{
  "image_size": 64,
  "horizontal_flip": true,
  "loss": "softmax",
  "encoder_weight_standardization": false,
  "encoder_kernel_size": 3,
  "text_encoder_norm_position": "pre",
  "text_encoder_activation": "swiglu",
  "text_encoder_parallel_block": false,
  "optimizer": "muon",
  "muon_scale": "original",
  "nesterov": true,
  "ema_decay": 0.99,
  "batch_size": 256
}
Rows from block 4 of the text encoder of a small contrastive image-text model, named by matrix and row number. Rows with one number belong to one neuron. Each number is 500 + 50 x the weight over its row's rms, rounded and kept within 0 to 999. All counts start at 0. Numbers have three digits each. After the name is the row's rms in percent of the matrix's.
After each neuron's rows are labels from the 100 texts, of 14848, where the neuron reaches its largest size: "fires on" is the input token at the peak. Only what is clearly more common there than usual is listed. The data: photos with spoken descriptions (Open Images, Localized Narratives). In brackets: how many of the 100.
# gate: MLP gate (text_encoder.blocks.4.mlp.gate.weight, 256x128), inputs 0-127
# fc1: MLP up (text_encoder.blocks.4.mlp.fc1.weight, 256x128), inputs 0-127
# fc2: MLP down (text_encoder.blocks.4.mlp.fc2.weight, 128x256, transposed), outputs 0-127

gate.108 100:489468340487463494492495508565481471494443479522470445532451578577480503493360512605491538497489506499485497376497636501498608501501500519513483589589466496503498503460487498502483456406501499502502369448511546493518555518499468505501479498407517517532470415518499473494487490412500519499398523510478456498485499502522624538501564500499515503532489501682502483491500524469577621422500
fc1.108 090:517430659501500486449498517507500513500473554474468500502610505532500511501549507614520485451522502502493549482334556563531499461491477428588498405501498507534505440560500500475522532439439550526504502513490448517495420503502518504495488474469504537366507493506481504394533532510330596500520383560342514498549489516523419465547515455505502503443489487499451500500523454534596506562500
fc2.108 090:480489470498537491491494525683490450472500501464480474510465508547500556494535489501483523549494538546502430500497508426507498564500498580559500497500504509526500436451508493506499444475513501558485486480249499503479520279525487552491585496567431500436500506466587529645496556498503482495520538516562493493500524502544501493593479499469499500599481530499635508497501525500497545481475
fires on: "on" (75); "objects" (7)

gate.62 128:490457495554485477500453594500487522441501503493450544552465441519521390501486561478539501413519485485486499399504531494491532472606506574464545500497499433490499452509498514486547625455462676495500436501476405475408456516500450529477440428481586508515396501421566491394464477500494431503518490474497493520499613463363500490494472435424484505520441503606517520516475632479490483463504
fc1.62 106:511594546563542442634509473456500479532477519493551477427507504494506527521500457474510422498473459578616526446481467501579463608510442440499489520490512509507546622494526433500435450496510512493500499497512519500587501459548507378492562568635538507393540499527513324488503522470512492509381487479513459514459464472509513508520484499572549482620554433473498409487480517505503521467399
fc2.62 132:512497522521509509505512502500432529489505488527442576500489511500500480529506503500513493505322519518501492503679567499501559489488502458540517457568514500465621490482501505471557583449535618497495541508566473523484508499500425500424576482478500447392500536478567482490496505511697499500542488462574501457643455470414506499491483519498530496436327556492499535500503471518430506498492
fires on: "of" (16); "." (13); "stand" (12); "can" (12)

gate.222 076:440502499500541500500500576500504500500500500500500500500500590398500500494500532500500500500500500573443545426500500500500500431584500500500500500494498508439500500500500500427500500500500500500502500569500509500500500492500643389500500500447513555500190500500500526500500508500500500500500500500500364500500500500500500500500500500500500500500500440519315500500500653500500619400413
fc1.222 064:327472487500462500500500500578495500500500500474480489493543500500500500500500501500500500500508500500481500500386500347475509500471500499500502500427500500500604500499500500515500442500681451486500499500500516453505500238500500500500474477500500500507500513397500506475500499500535500390456500500540500500500500500500502688500500500500500500501500500563500497500696516500564464479500
fc2.222 044:499500504498432520500500502500501502500852500496518500500500410500500504500500391500496500500470499514500507391330532502502509548570506515500523488501501541500503506474503445499500532500500500575500506502500502499503525505500444502516334592500493501435500512500500495513289407500500500551499500503499501510502501500505502483541504503465500500500500502499499500446500500500502492503496
fires on: "dark" (30); "on" (25); "color" (7)

gate.195 096:446508589513564500498568589491582504500526524499498523535522486508503612529555548482505526501552539574500499445508493491549556494500498495460417484378468498500505488572513466526497439493411519505529498504527425497501572493537569327500484502536544590511445505482499523500493495500451492482358500475498450446587523515503288500507507524530530533505427517550528397500580500548501500357487
fc1.195 075:568451630504495503474633464536483500479502491498504556434501515549535489501595483620458569468500500470563587458520524386500543448519524499505478395515499488532503491394498462469508454496373521501489513554499496534607573499522571497463510441500400548505473466404466512500502501510597447503457501514547464543567513412577504500512531578500497501499536499544425636499497551473363501455495
fc2.195 072:521500678500513469539500485505500503500500491523500673353708486410500500499500510579500500500468501559496496484499501433359495499575428444501513519471515500496494545369500500509500531529426499511498423530443500408502495388530398436501492455497500539529500500501493500492491497501491426498501469488499499508500496500464500354455464404517499497507461481559487494485499554515510470501500
fires on: "bottom" (26); "cream" (20); "smile" (7)

gate.70 107:496499472488587452516457501491617528542405498424536571472548455554531381513418604539480500439486497498501500471578499562497500547559573475572516419472481498561470520489482497501510500429499517613509495503486479571466543498526500441503364497492486499500499510551502460517529500557504501502450499489536534310504465357451499602550538505519488487488507528517553565528508651586500557497518
fc1.70 132:535508498641530545491469486500500524483502482495505496505584555503515615485495484530491522421493508553580470600497517480376500519525592533473501293494510493587566487546503517535500408499498498540470546466490496487368497373533571470500487495489538565476631456504526476531527502497507619515495498448614498449498504470500507508499522528504393369500496542501473482492510513563510496516499
fc2.70 133:305544494495438500620486504500446504451500496480510488492565476499500501542534543386542390507340536534507523495534424505515496522485454560588587461478505495544532482448540500477359542503486581440407473538498543435491500426392498513500500578496500475507495526450570509556498521508543509516497486524523495475527500472504535500454487549498476553499502380471445514506559389483610516534558
fires on: "in" (49); "at" (21); "on" (9)

gate.223 106:546508469520581496523500510494500504499543549718456496509501478540520433467489492503488452483448512443516490491518501501471535638495500562569485736482498452500620590644452503493501458502472502498497504496508486488515501475513432421492500495509520478500520500491496502486417446513482507499498441468685519498500498502516468500507497510497525565513495561523491487544463490549520624429499
fc1.223 079:494475497509479498738497531540493504490504525491449467503508423474521491450501507508602495469495564519519518470522447549512511452517507506502479621493492488506483519474653533423492448411482569506505456469514473461404488490504408519523507507494497489502592533466503482506503537515454491504565441430496694498474294523484452526545517558575502503512481499533534439509536500500506498500498
fc2.223 105:538500432503564387475500494465531501486538493566611464471561379365500500495499500482495473500468469498492499497590501491408559503474542452481411497561500498498509484513478491508527500533503514506497593501483403530499535686475669511442440497500500547509464582445502489488502499515439500472499499494500419561573498606500606505499444497491693500518535495536500487517486500520476515513500
fires on: "and" (55); "front" (7)

gate.192 140:510500542500534469531521630477641552477507446467496488489510478454409500500501586617484463515522500432571453324345497501491456543574515499501510504367454461507564469520497487473502477586498521500511603432593372542503528506521501489522556534512475570495506451500500484492517375410475526525518512489501512525529503501428451529502512486533468475488510504512491468495510552645507477503493
fc1.192 143:499509444538478495463549539513497639499469523508603454393566557525502485533450588493484511353506456314514600511618498494418439500498490502552456458526507478507501469436510488492521498563457465482471499505586552458442513534516542624500490668476494540504498533499478525521497521525596516552501480560535570429491502498498552501460473506584490593501559507508491562485492497509561528501503
fc2.192 151:482495529526483459666539492726482449521523615481571432472490504508506495501463501539506472523534481549661501477489521493500459500457500499478488415463526496465539545498513510496509500467448494475593498497606498448473495506529478505510489546463500494500503427498514495502585500495456512703334500523503462527495464509493506451562503572569528448494500502485503509522488505545405528504470
fires on: "bottom" (99)

gate.30 077:475500500500508479459596588343697500500499502501413420453525500500501485500486530519500501500500500490500480370483500490498500500494500500465500500500437495451512456333504356500492505500501501500491500499508500480500541477500500467430458581500488470408429645500500523500500500498504369512458500499469500519500428500441500500515504499500500553500500503689367500512551498487500500479500
fc1.30 059:500499500502553493500500507509499501500500431500531500450499447508489498481498500445500506497502492528520564500503535502456524497500500499314583501500501562499499500694637494504500500501498499499492560567386493500455503501412491502501496488401502396421500497500487491496585500506448501500496482500508498328437508504491635399491519523524298500532471503378500487500465489500496494501502
fc2.30 048:481500286500504500500455500530500500499503528500415432500501501394603500500500548502500500500507505500500500500600500500493515506535500423493501501500520500497500495493432500496500411500500463527500500500500522502499182500500488448500500500500631500414500494500517502500526500493500488485500495498500500623500529541557496500527500500494467501469500500505452500499527653500505500643495
fires on: "chair" (37); "posters" (14); "chairs" (11)

gate.37 137:551456514535716520504487499501555506558473506516504540497476558520516500502454559521439518551593463495499549368431504522500503506658534468499506510550465507502510496497507493418543584645487577469539482540506515516433478547530504452543506382530574523497518501549540532525543459498537459499494506471485482503534533512552506518487481394341473600515500497580499509589563500533435535504533
fc1.37 129:523428375431570509534506399454508528431479554555449498567565500574469533474510519495578507490518536457499528532396548533574517450523504353533510509591550500440392413577485440525533409498445524616462444476502471495458439473548533508413386500445507521463530485508457477498501490458498483588512499500394440498430520532487577499497508493498501497346499434490484500524449525503480511515494
fc2.37 166:404500466502500464485500555465466485504502501493519520516495502519500493724517499462558689438612504495584507500483480517503555481498501506483381500429500499517477503490506500538419523502487501560505463503483482512496500503475485500453542571503538474578476457517535508489511570503357504502437460474525546269584497471411518498470533505503503524503530595456539500525516551503499500500471
fires on: "on" (97)

gate.164 138:450521519554479489505492481471542556424523476487504623487557484503517500529387586500492405500529536518632493321500453485509538532527441508496394533527437537506513488533622446489559507479494502502637442520650483497515449465561502472500525496498533489538358547506562570506459511500500407513514511455529505542508506438523479501504509489473465489542502504470556405507575529472531521386515
fc1.164 164:383470487679481491587489491471501497477487527481495522494491518507530464500489553485515519527618543496492536469547474501506514508470511502496500572539498524532503501574610450472500525506610597503536504500608501494568421491537486503502542456525507494569517500492437532419498471494427391547502500501493567507510493489468480503489501500513482469485503688482635511477312488471587565474554
fc2.164 167:489500544498529539368490500542449501232473496502484452500498541520502500600504496506490412468522496500578441500500552415500497499506484494497470497532412507502549562449507500496561500495510513501500529500640504538507502461510512500503507501472505383332501491513637511541545568517494493506462512504498471507517530497513530513413521355504498543510427442494496500593507493522474500500427
fires on: "dark" (37); "be" (15); "mountain" (7)

gate.61 073:507500500505594500498527500499500500500500508500545501500532500501497500500500535564492506504525500553484438350496692501439509594555501501499500500529500411521500515500500500500617547500546462500504500516500500486500485428500536183500504541500403494500457536500348568500500502500500500500414500500500500500531503424499423493499563518531475500500500519500529499500500500559506588449500
fc1.61 062:499500500500505499532470500424494500500483499500497588499500475386494420500500500501521495500480507613500500522450500500502500458498580491500503500498510500500411500466470527500500508511509500525500500300502492556500500384502698519500500519495469500500500486501491500500492501500502500496588497802435499498507499500500526500500500502500495416509503538492451559470500500446485500511335
fc2.61 042:407500505473499500500493488500580500500500537608501539501500572500500500499499623500500500500479503494425488495434500500499425515621549500549500640501503500518500499500471500579500500674538440500500495464500507492500500500500526544500501439504500503500452553345491500500500511507500482499500504501500591500305344489501565500500478500500500500614481500500497501500576535454598653500446
fires on: "shirt" (17); "in" (12); "on" (7)

gate.39 134:494491527501514510454623482493519624504476407515509500511504527498502577500514526445487488501564490510512533360500515538455526606488550501500477500187496500506498553592471499501496525491599527563548503504498435495503469478489543434499504489495495526498498563447484464545520517500503586500509509486518481424459538472497491459484612424521466479625564505459485500482515508461483536510446
fc1.39 136:488334500496464513504497507468513582496469572429494456487520501496476499498483499527521551501456344497486507440478555424538512507522523522538420410543462504497503430524506499508495261458511464500465478504498509515513494469499499499506500385504559476493515518464537501491623594399499357499479498429531471489473500487476553493436530471532589452451523393499490506522507467500431499510592
fc2.39 138:496520482502703581410418497383509508495500483501547496452500500521500437546484457514500503593511441500455550500492494459555504468505426474435497545491421501520477502497486500473496440474500500500430361588500500504513480506513467513618483453512520477456518492515499478464501490416460495466478577512452494559454453464525595633520498443508304524611515533488504501466601534519494500497467
fires on: "in" (26); "on" (11)

gate.206 113:579499503503509479488480516386635577499508466491521526492436308536493453477544532504506502491558514517436493435531488475496486502527503502534555546510493506449491516525665510493499502528493498526495392517505501500505532471510529501518566455526557500544505546499492493500514503497496514507499509505501363430502503429320494409457520471497690521520458559525534496398476605501517533469505
fc1.206 094:551499516523499552411497522469483614506627495500474459499467466505516436471500497498535558520447496473550498486482547559556466495473546598509517535497510448516499428500543474539521513514326527578621497611499470424552561500634487503528510509524499512489414478509502464477496464536524491487504269466488370554534476455537473473530501499487559416568526471505500437467529494491500516530485
fc2.206 099:509500433502585448688500500501500506495494505471488405489504452500500564562686438564499490579334489457467473539506496434500520502548502512504501503505499542486502494504500387416450505529503501489507511499557494466532546483479481534462501598456551458500515502524511570492501489502529514540501586527501522583511515500498499494485502470621489338497575470592444501505485465502611483594500
fires on: "papers" (54)

gate.229 075:500496668484493500510498499441492553499517499507500504566512458504499552483512554501502496493543396504508530378500500500500479500581500500495540461500383503599516474483583506500498505497500506524500417159500434471415434506503485407536506436500484500493495497567478505462484472508500493500501560501542499488461510489554505501660506500507473500497481500500494503536503505498515500492493
fc1.229 078:477473485467545488511416492486523488501579518606480524508563540500501512510526495497500499559503603549551500508497394500494403498502503532504435520502511501483500508498535407416553248515498497417500534502484516298491372495405524499500523580520488497510500543447520516570500502510402501513500506460503550477510501634504465506496548502403536499453500495466485531501501584511513496498501
fc2.229 068:500524534479435500477500471499502500493507508527486499500503506481457498500500499504650498503499402502497501492395493500466501537495463494534521651546496551500499501396590500367523496472528494498499499498500489500477557491500500475500484420582500493499564340664478498388490500457588492501510436525544496498499311496501514500505500500476500497606500506570521509500495584347482520496572
fires on: "in" (75); "car" (13)

gate.217 131:500424503497498502507554596464707502497445347517346471352491506475516457510452503482505427503524509458506494493475492499521501518499491485438456496418419543437498508499484503532517548524534500533481530498534492577445557439451378480481497481533531476469466503504498462569499504503500587533591460596452454500524554588454541517520522527496499554497481533648492465475464561550458496446481
fc1.217 139:560534512505480499507474473511506492480489490523484515441536499504505517501528348477456446495498508531470485617315491523565566476476493448538539495397498483453519511498422363562505638520464499531489531513551403497526475468499510501507493375555501524499458504500478512533476512508503447461506453571514427552506506497511571501500408426442466477496615663496470532532501500453428430437434
fc2.217 139:557462434508508504501595501327467544524499513502512516497467487482527493603519496409495550520502500500497472500449488495384488449500515478497514547496396353527508579507707520543349497500489497461495498498496493500491539492509532460530500500338505491579500540512464502500499552515449511456502403512501519490494487492496482465505479424510478502448546485544461498484415470500621505508611
fires on: "bottom" (38); "wooden" (20); "brown" (9)

gate.76 125:634474569409470470498499524441496488477502376489434485504505506502400601441451493465563563500514461497444500473436503543505490471561494661420510541705499501492534502492477471499494470586503509526517551507508444503533498434515498505470467507505510606489452457509504465619496493521414421517487490496512500500507506500409582462501491501533541496663500547486549488549494564493488530464445
fc1.76 112:501498504523424529500501507481568529490567524491501217585480501379548493512612576499540498497491479500504528472514499469535512497477501497503515550495502496505501504498577516427445532565458519412507498473514511497458488520463502479382636535511539500495405533473525491490497458574538606410488503456420516503505539436576408536444533470527507460480501486502418465497488475601508489504536
fc2.76 114:497453476523556519415501496499501498631487501508507530474502490513448467479485541522439347477528490468576503513546514543425422501499478488479501493521445536491448499654483553561497503563500477500495484259442511392500512451500521561465468439495500499499470408500481472364477562500572558414478469511477489552587500500508499494500479493493572495549508611481457463418519501542465501474546
fires on: "on" (23); "in" (16); "." (11); "bottle" (8)

gate.100 113:499547498434503459506580617431493479509512470501499490501477518457570425500499498357460500412546484592508661508423483504528514595596497568511500490477427511375502482503487524458500534487605456505500459562522557540512518421527472523499444508494495515509500534470561519486500499510547501495489434455500458499501456447437471427513532478440492541498465600498500470511501726442452495506427
fc1.100 143:493401523432458353501488511496518501501523523507482471493495501488496392570576483485498532612470534485427589392557658509502533467504354564499479498504524498502510522468620440505501515473484493392514484431506492498489511462515498520592542502482539500499510545458493472535502496480355413582511496494451523430480501482505504514551473501693529500495523521512533426430484501499496482500500
fc2.100 136:440500467502513501573497496696371504491505492500485509496529523464500487493536512562501543718497466461500394500514504500413500641488511484495436517500497558586501442554476515476553453409502566442546503542612502506595469506505492533430479456449422468495495497525532484565477524481481573446487621499549481463511428502500490507440513445504499496494473501472449499442556500442487438488525
fires on: "surfing" (9)

gate.224 131:489570457460512497497616540510499489495524505523454432456550461426529480540505491525497492481533528507512525351407500437437492593540455510637513499526466541407562605501374480485495550437528527468489519560405450502456396495416462508500504426558578496593401517506501526504479487389533519516518502524529502517529546386497497504529500480471526498500531497660530401535516523475488499508504
fc1.224 146:484506495520519502514494458465488489504598475500506443499500501512434499496550536502455532487513524580569518498454505476497517397500488495461501462511491474482628448499475532511532463535490558497479672528390511501490459473372444527412503517539608494478511460302524493481500589249496481461512437522513472470527506497503507520429538507476518500491454496504497491480456540469497525420495
fc2.224 141:563444508500484513509500498613504515517576453479341488514421460516471466488524554466499306579524492480482515500460501499444503500500500493523495440492433458652501494529499565508594525505500464508663536491562513501488518525498472516535511469503487525406454521532499502478500550388350515442546468500480497489533500500574528404503516461453499420560508500502483512497580458514476478378513
fires on: "of" (18); "windows" (18); "banner" (13); "on" (9)

gate.54 129:496616597500510546503500586518491500525533498519500489508540519514500434478633596499500503499584506444493525422499423504504514496506503562497485490514503464495500490499660494499525483553336504497486448656502463462509585504497478306498519537501506490499499614486496487552504502531530529499541403529501430458500443493550682504506518537491516520500529506497509532500506518563506449490514
fc1.54 125:453514548513578504500509523491499582609550500492499580464505473450449502482442405503507510505481511492518516622422489559488482357481469492513495532498501523490492521503421554487480495495476599580541506545499473390543454532486436491468502440468524480490513465448580553458320627666506429537422499480506481539534518465529451479459593496460471458464505464499614500508512500440482554499536
fc2.54 134:551514500475505379496457502505497281501501503510573497463505498488490503484499539486415484519512496473465501500538460477655502522515505556587506512552509500333500402505466428551459517498467466634494510599520502487444543518541500516505507493510449509493514535503456512489508493668494595533500505500450499519537501502499550500494450496515471519644498469474492542482500557638496519499468
fires on: "group" (7)

gate.74 079:498500496495550521496504566358506507509658582480551499498591499441530463532693442500493530553498508509499489515455462500476509522498458597508538445457499519513497416495549491546498507528497415500497412510456525502473491501468504494429632445480495590491467457502525481501502527495501505478467477578670548451489458491297471545463480521600499493500506500521542500500500491503467489522506
fc1.74 082:467486496506462487511497491501481497564490518338636446504500507501411524500494490557502500389508514527533581511595443507550483517493385541524518502557433535431510473509496487539500509572515499485466486486390540500363488491628507453478492512500475501408479398499585654500512498497500498543496501498447499502507500421494458439499529376498518530387510557496421491448493432447500463521427
fc2.74 098:520489497536472543494471500488500508500496500481410350685463587481500656547513501500513496538496404534460503428545444623511597502505525642543459503470538499500500316500518499551518500578500549492547499505500426546496504569504495502503504500488500521505498502493512513499502529497411512506510478413490456514505547568561502488500568500533492503619597392565468503499495490499489511500500
fires on: "of" (15); "." (13); "see" (7); "an" (7)

gate.221 111:492523636482534515465546539372486494500504499486502444419452482500500509563461589499530506492458500502493535379539438493484504472494398490485386501552382514511500502498506549533591465485500434509519518501502507464505529379510505488491536451500412552335324492509490499512510498506501503479475551510501501403494500500532516497442591536530504501502475489502324478493620504489507455500503
fc1.221 110:539498503344492476497328502500513557494483710512487501488500505484473498520490434496501443499527502521539455515452464488519499498502533554497532509477500499497510525583469477499478654548584507500589546511478514358503591544537496487502506571433500464680500424398505468506534511477460493515533483532482508522466497473504500510533463493406504459501536527482523500500398512500501399495507
fc2.221 122:498500344500475564502501495500500496506501502449523496468502397491500512506501583462500490509465503496472496500397526529477433315473499499740524506501497438504497500500494491550497455498512510499463610499507510508484500461500508500559494487494537469355476440509501502536545500533501506510460486500515500492650449452510499500499468501495382499504538493500571500444503698525497500498481
fires on: "in" (17); "they" (13); "see" (9); "their" (8)

gate.233 050:500500757500500500500516556494500500500500500500500507500500487500383599439574531500500480500370382500500500500500500500500500484589564484500478468500500500454508502500500500500500494500497500500500500574500469500500498527500490500500497500489508500500500552500500500500500500500500456501500500495468476473500393500500548500500500500461451500573500500500500187500500683500500500500492
fc1.233 035:500500500500501523485499466443476494500562500519484500500471543495500500500500500609500500500500587500503514500408500500500500559500506500500500533483388500521505494505525554522341500500637500500500500500500500593500500500501466394500500484555690500500500500500526500502521500619500427500500497500208362486455524403500501399500500499500482523500500500500482500438501507509500500500500
fc2.233 025:448500539500500500500500262500511310500500500499500496500500502500306500500500500500500500500500540501500500500500500500499500718500500511500340500499500500500500500500510501501500500500579500500693500642500498500500500500500502500500500500483367500500500500500500500372498500500500500443500500449500500496500495501500500500500500500500500500500501577500499500500500500500500500500503
fires on: "and" (12)

gate.177 108:431500467475487516446502560501633524489503505550559499502562517405505530574493504507459502502501500534499464517422424374489574525488598519466484503474279558359503501499502500463519671524509520497424562586537501533501463495501439413498496499472469484591505488497539516463527546452484547484501462498527500387481416548478490500511500419500494477478485524489466489483500541540514499379467
fc1.177 114:440453430500494529504478545518431489500499582497567513470529488466483502497445499462500511493494499513527555608506503483350555495503491550517501555500486580498556490501464494501481551488517500538465659576502513505407532356465496503434423552601306494526455502500564500499532501335443500449486502500495500494509624562500522500509500390507495488533501490512552537525508499531523393512484
fc2.177 113:499500529419465524500670503540525405502500497459502548500467500595500566500503508483500495507509499426450555555501485535484501468501497547617503629414520470507519447498509480495598507489300474510586492529502504494455500538481514434579468490374500500507495494506492421509503482462616494508474526587499516484456438527496500489530560474498500505480502513494588499498500500558469706496476
fires on: "chair" (53); "," (8)

gate.190 140:475506556488454520502497589361553521536497504501494464412508500523500500500521596485444505499601491474482499493501481484482494506503501518494467496541470517516663482482513486468498448486485491506470492458475473475470480466435542494448464480476550721542526491413500514503456462499517505495497447521622439583492501486352528436525609450501520461524476529500635523547400613463497528501426
fc1.190 141:498513462556489499508511437490562512734500497554491502511507510430585599499510456493388516497536490591543497493447487494525600471592500502572497443537428490506507499481497501501485478500351507379391457500518494499394490500381515485503452494586500518500540489500495502533592500486618499484502510501536508608495499484493514495587414499514534401513500508501472533506493528501471443470472
fc2.190 143:514500503498533500591488515557500697486500454498484508438575512503500348409501506461500494528520476437439500576512498497499502496520455494508521501527571503495512506544498495497451518360515483500522503470635496465519450535628503499502500528573500508487521492486525500694494499500505500491577500500419472500506499496369504500525516494405376498540383528500559569502500488490495421483493
fires on: "shirt" (38); "woman" (8); "wearing" (8); "as" (7)

gate.137 067:378620500486454500500547491593545500453480500198500491520500494497499502500500527500502500499497490523499500500519500497501520516492477510477489501498501500489500522517486502469512444430502500532500530505514500500499500500500499499501500491500503450379207496500492500500500540453500500500502500500573500536415505500498500500443501504500527500500317501506500488502500505497462501432504
fc1.137 051:502500500501504492588395535516500485500535493493502502471500505492500512466501500500504467524464480501635694534383496468442500493495500481392500547499497500330510473329484525500724488498516489503502515482425497500494449543500546648509511492500484530500464476475503509511442468490496412500506479457505499510500526490499509556523389500490503504490475501489516492497502532591505393490515
fc2.137 045:500500482504500541500505493647505500500500492496497550486500462500476500500500501387508500500499499499500492452524729500449540506252497478491493500513501501516500500509478500530500460583501505493439499522475487495394671413500493506500498500500500494520501477500519500309324500500500496500556500502499490549500545410506481500500500501501464473500500500452494500500500500500502512440500
fires on: "of" (12); "." (11); "see" (10)

gate.110 109:499545502479488569527539489459556499526597513445402523490504501482491501532493561502498491532608394496434540442514457484501498479498489405500506484487510469490526498519459392499494535485586508508499488377460500533448524511507392275475482501395496499462500522562499586506522499449494500577492603526506394499486547347502535509493539500418537502416454517573521476503503554475502513451583
fc1.110 119:512499452588506555561523510486457500505504566470550371486493482492502500490507503555284499487507254508484456516435380483475489496515513485492526500524485500492509547500496501579499500500500502603510500500451515526485487471516499565483491449472524502607475447586496468522507448484485506504498500514456454277436486520489521528542433500480504486500540500503564498478520501500417508498500
fc2.110 112:498495506369497512574540514470492513500485503522499494499412500509485558500506528500500500541491499470402500476535527554520502497494500500486493500450505500825500499508500533502517486505500509484501490516500433645338543507501541494490544508429501500428500498501518488503516476499482500578499472375481499534500453514500532398451485504563506571460501500396450497605483499500563504498440
fires on: "group" (27); "taken" (15); "in" (12)

gate.182 148:495548517496497537526497485480652533527475448510568411499456419438478534467509539495401475517576560480541544520485501503507499562500473512498586655471502459520500503508408486500508492522481486501481429525494498472491485500525494502501502511476329498490502574503373521445447434484481482429431481499468475499436474470346489498455584502449497489493499391495433510616459546554421560387519
fc1.182 173:398516493516585496524543538563480514468501592502426419515417500497493500500505478514371322535558493607478487463462535501513612460511502487537435530476547477502484396517336498528497456495512464503534569475522553500410500499508468448380486491479484503476498457576436513440528502540438394492424500561447490495495499494597490504489498497505489514472493496526481439529498475553584415494602
fc2.182 173:506489472495503451506515506415509473411500498507483500500481498484502497742484496506500504517489499507608500505502495497485500480492501500516493503482643593424541477513269500510496519468500496500482477478510439514565485446445499488434444509555500546520498473493494518621509531678500500499467538501504518438500497518500500537305500500449501472469498511444499512496472462522500503489502
fires on: "papers" (10); "written" (9)

gate.155 056:500500500500500500500807500500532500500500612488500500433552500500454690500500633500500500500500603685500500500500500500500500526500500576500500502500500500500551500500500500500530500500500500500500500500500500500500517476500500308500534500500500500327364500500500500504500500500500500542500500500500500500442500500500500500500500500500500500500500500500500500500500539500500500500500
fc1.155 033:500500500397500500500500500500500517500500500500399389500500500500500457500500500538500500500500492513500500500500500500500500500500500500500500500500500500500500500500500519500500500500500500500500000500500500476495469500500500500500500518409500500465500500500500500500500500500500500500500500500433500405500500500500487491475500500500500500458500500500501500500500500500500500500517
fc2.155 013:500500500494500499500500500500500500500500499500499500500500500500500500500500476500500500500500505500501500500500500500500500500500500500500500486500500069500500500543500519500500500601500502468500499459500489511500500500500637802500500500500500500500502500500500499500410500500500500500500500502500500500500500500500500500500500500500500500500500500500500502500500500500500500500497
fires on: "vehicle" (30); "door" (11); "birds" (10)

gate.121 103:475506508509507486501575495496448488488405531541501351602453479639460495497509519555450481418502501509507487461547388583398517715499514501647546563532422502535501485502486479512496500420590501483504497464470503500514499500491495433505504491495462515506474492516489498546498505526553517500346502518610500416402497491550489445513503470550524505541492500557505541500489501498536600502512
fc1.121 117:508468545461496572558475503505562495535489598489497366501474498537499468548523491520511470532500581498489470426450397491501513499500471404498507526506576510538657501519518540500452517550518509516428501533502521531503500751501616494504545508499513480489497495484496458502499501482576501480546461447483502479519615527522516485497509334440418502492440491468500433466469513424481464507388
fc2.121 111:493511519556472586497463461588426465375479505509553567488487498504471496457467518499500492498541423509504502513458428467504576481498522531515470524500487472592547462593377500444499498500501483496511467633509455496452494495493503498498500501519506521410480499502546494472578410510552512350497516496483495517507440499526564500496625510688497500594499496551528522469511524709507482492557
fires on: "in" (89)

gate.49 156:409477502471685524565520570498494516504534509474497572515465556456499495585463563505538529499527503560339589475499494438488464527559502463469501516541432489514499518500500504505422562473504501540467454533570494465465519389480491490510540496496509479508409497511499537515512540524499455510503533501508441443434503313385505510489344500501507500505534516498493495469553593595501619446498
fc1.49 188:482431437507514497514515458484508500480510500525519492500432501467576498523488504500499459510503538531499501512500512516510478658566470659450475501534491431542516641471513559492468568409506502508499502464336459503494503500502734529529485473511508484493510485496536540496529515477505460540446535478502620539467495505478513661504498498506504509469636621478532524489504518475481495449501
fc2.49 152:481442474459614342559503478495495455567505494500419526500530554445513500656562556464532524645604493486438521500498566591498482494502478478505526518489504505513514518476496500420489606479500506471502498461484572510478476502505501512548500511500499487476437464386499500484495471352424500491514502526521502471502492478502608476374507497501475505499553696491500500507500470498477470604494
fires on: "of" (29); "taken" (28); "." (15)

gate.159 028:500500500500500512500500500387500500500500544500500500497500500500500500500500500500500500500500500616500500500522500500500500500500500721500500524480289500500500500500500500500500500482500500500500501500500500500500647500500474500500500530500500500500500500500469500500500484500500390500500500500450500440701500500500500500500500671500255500348500500500500500500500500467500500500500
fc1.159 021:500500500500500500500500500671500500500500500500500500500500500500500500500562500500500500500500500500500500500500476500500500500500500500816425500500500500500500500500500518500500500500500502500500500500363500500501500500500500500500500500500500500500500466500500560500500500500500500500500500433762500500500500500500267500669500500500500509500500500500500500500500500500500500500500
fc2.159 008:500500500500500500500500500500500500500500500500500500500500500500500500500500500500500500500500500500500500500500500500500500500500500500500500500500906500500500500500837500500500500500500500500500500500500500500500500500500500500500500500500500500500479500500500500500500500500500500500500500500500500500500298497500500500500500500500500500500500500500500500500500500500500500500500
fires on: "bottom" (10); "cream" (9)